From a checkpoint of a small audio embedding model.
Model: arch conformer, norm layernorm_no_bias, activation gelu.
Training: normuon at rate 0.008, 12600 steps, batches of 64, held-out accuracy 95%.
Data: trained on short read English sentences (LibriTTS-R), 31.0 epochs.
Rows from block 8 of a small audio embedding model, named by matrix and row number. Rows with one number belong to one neuron. Each number is 128 + 24 x the weight over its row's rms, rounded and kept within 0 to 255. All counts start at 0.
Before each neuron's rows are labels from the 100 clips, of 14976, where the neuron reaches its highest value: "strongest on" is what is common among them. Only what is clearly more common there than usual is listed. The data: short read English sentences (LibriTTS-R).
# fc1: first MLP up (model.blocks.8.ff1.fc1.weight, 768x256), inputs 0-63
# fc2: first MLP down (model.blocks.8.ff1.fc2.weight, 256x768, transposed), outputs 0-63

strongest on: voice: male
fc1.316 [109 130 112 127  51 114 119 158 112 120  88 133 154 107 129 129 103 139 124 115 183 177 135 145 129 140 128 166 128 115 173 137 130 124 140 126 102 106 117 134  99 221 134 116 111 142 127 123 110 152 160 118 202 132  92 156 112 168 117  92 124 100 176  83]
fc2.316 [144 110 111 136 129 148 102 116 163 116 154 124 121 163 164 107 138 135 136 184 103 108 137 123 146 113 145 102  92 113 119 129 126 111 170 118 120 152 152 103 108 106  94 144 104 125 136 122 152  84  74 142 146 135 150 130 104  91 129  83 148  99 138 185]

strongest on: voice: female
fc1.318 [136 133  78 147 163 111 118 111 104 126 115 149 117 117 124 168 147 132 125 138 107 160 106 147 118 113 152 112 157 109 117 154 117 159 137 120  81 150 134 122 111 100 145 155 115 137 120 116 124 109 106 153 152 127 106 148 106 117 107 145 151 117 154 139]
fc2.318 [149 112 157 140 150 129 174 142 138 133 151 136 133 130 124 113 143 166 142 103 177 120  94 158 148 150 104 134  83 147 119  80 140 108 144 122 178 111 145 152  64 125 115 121 174 125 128 128 140 114 146 113 145  90 133  78 151  68 122 114 107 160 134 108]

strongest on: voice: male
fc1.250 [128 121 143 127 116 136 127 124 129 122 110 136 119 148 115 118 108 146 115 103 122 142 132 169  98 121 114 108 125 133 165  99 118 132 131 105 144 100 107 160 131 133  87 109  93 155 109 133 139 162 118 127 131 142 136 149 144 104  93 114 126 140  95 134]
fc2.250 [157 180  91 123 119 154 115 155 115 130 124 114 130 133 181 146 139  74 177 159 125 118 160 125 132 100 135  97 129 187 114 159 149 121 142 146 173  98 136 136 114 163 118 169 102 108  95 142 112  86 123 145 111 133 108 137 155 134 116 110 108 129 117 148]

strongest on: voice: male
fc1.449 [151 143  81 135 125 133 164 113  95 138 100 150 106 134 112 153 106 119 114 110 155 131 135 132 106 119 145 128 132 136 148 142  97 126 120  85 123 125 141 103 170 170  80 105 187 156 123 152 105 180 157  68 133 153 123 136 121 109 128 118 132 132 119 124]
fc2.449 [113  93 178 154 115 158  79 140 150 102 144 116 150 123 140 111 136 135 130 130 129 158 111 165 170 135 148 105 143 132 101 129 155 113 140 167 135 123 103 131 120 128 165 130  97  87 157 128 136  76 127 160 119 134 101  83 146  98 134  97 118 142 161 128]

strongest on: voice: male
fc1.526 [120 161  90 121 117 131 172 127 171 128 127 152 148 106 130 166 161 124 131 110 145 157 128  95 132 106 122 124 124 132 157 149 149 140 124 125 105 126 113 120 100 164 162 127 113 111 127 134 106 157 130 206  97 121 119 134 140 129 156 110 149 123 169 135]
fc2.526 [123 114 153 128 137 121 113 130 115 131 133 146 122 139 130 119 108 139 128 143  86 156 102 136 121 157 121 162 143 162  88 119 117 112 152 120 123 162 146 131 121 109 116 149 118 131  96 110 104 152 148  84 168 123 124  97 118 105 120 152  79 157 106 101]

strongest on: voice: male
fc1.419 [139 130  76 123 122 121 110 105 112 120 118 135 125 149 140 145 146 144 102 134 148 120  89 119 142 103 107 119 141 107 197 113 142  94 146 154 127 151 114 154 138  71 143 109 107 163 131  93 144 112 109 222 152 132 158 131 117 113  93 134 101  99 173 120]
fc2.419 [107 111 155 130 123 149 152 158 134 139  86 127 119 126 157 103 125  93 203 129 118 115 157 148 121 149 123 135 165 163  94 139 136 159 115 118 121 114 134 146 108 158 114 137 145  69 101 153 112 165 165  82 152 130 107 114 134 154 134 125 143 147 104 110]

strongest on: voice: male
fc1.73 [122 149 118 111 132 122 158 129 137 128 111 150 106 105 122 102 121 124 190 116 152 124 160 165 128 129 124 130 170 122 137 123 164 129 122 131 165 121 115 119 136 122  84 104 152 110 141 145 115 120 148 157 150 146 135 134 127 100  84 135 127 107 136  90]
fc2.73 [102 134 104 138 116 126 107 124 109 121 174 115 171 138 116 112 112  84  95 122  88 111 104  92  93 124 160 155 147 159 102 158 123 117 116 105 126 141 136 110 153 142 170 143 103 132 120 130 117  96 165 116 135 141 132 118  87 152 119 112 139 168 136 126]

strongest on: voice: male
fc1.256 [148 126 104 145 104 138 156 131 119  86 112 141 141 124 164  84 151  98 158 149  84 115 118 151 117 153  80 134 108  99  96 126  99 138 144 117 101 165 116 124 141 179 126 175 120 106 133  79 108 140  84 104  75 118 121 147 146 123 187 132 101 159 155 187]
fc2.256 [119 100 144 111 168 137 138 139  87 143 145 131  96 126 104 131 111 150 101 109 138 187 123 133 115  88 159 122 144 103 122 103 161 113 116 158 119 111 146 121 117 113  94 113 124 107 114 140 137 106 134 123 164 200 122 139  96 141  92  88 126 158 130  98]

strongest on: voice: male
fc1.730 [109 127 152 128 124 143 128 117 191 100 127  82 162 133 126  86 131 124 129 146 118 138  98 135 115 136 103 148 119 153 144 143 116 156 137 152  89 129 169 124 135 167 106 128 159 148 133 156 124 118 111 115 102 139 137 119 116 115 153 115 132 134 106 156]
fc2.730 [123 137 162 112 142 116 140 119  84 143 150 169  91  89 100 165 135 144 126 107 149 110 147 147  89 148 136 171 106 111 149 120 128 110  94 138 114 116 127  91 148 142 148 158  98 105 168  91 129 118 134  95 123 137 141 176 149 162 147 125 104 105 119 134]

strongest on: voice: female
fc1.55 [120 148 136 155 134 136  93 181 111 112 133 179 143 142 131 135 163 103 119 137 106 131 141 150 127 104  84 139 125 110 116 112 116 129  92 140 143 130 105 135 128  50 104 149  92 116 146 120 114 121 122   0 137 139 122 138 151  98 147 120 124 118 156 104]
fc2.55 [171 111 122 130 153 121 151 121 154 143  96 115 124 117 116 153 103 167 119 117 135 170 111 150 146 126 127 122 139 142 159 144 149 126 106 132 155 124 125  95 123 103 114  83 120 107 146 174 145 115 143 180 123 102 165  94 136 144 109 115 152 133 115 166]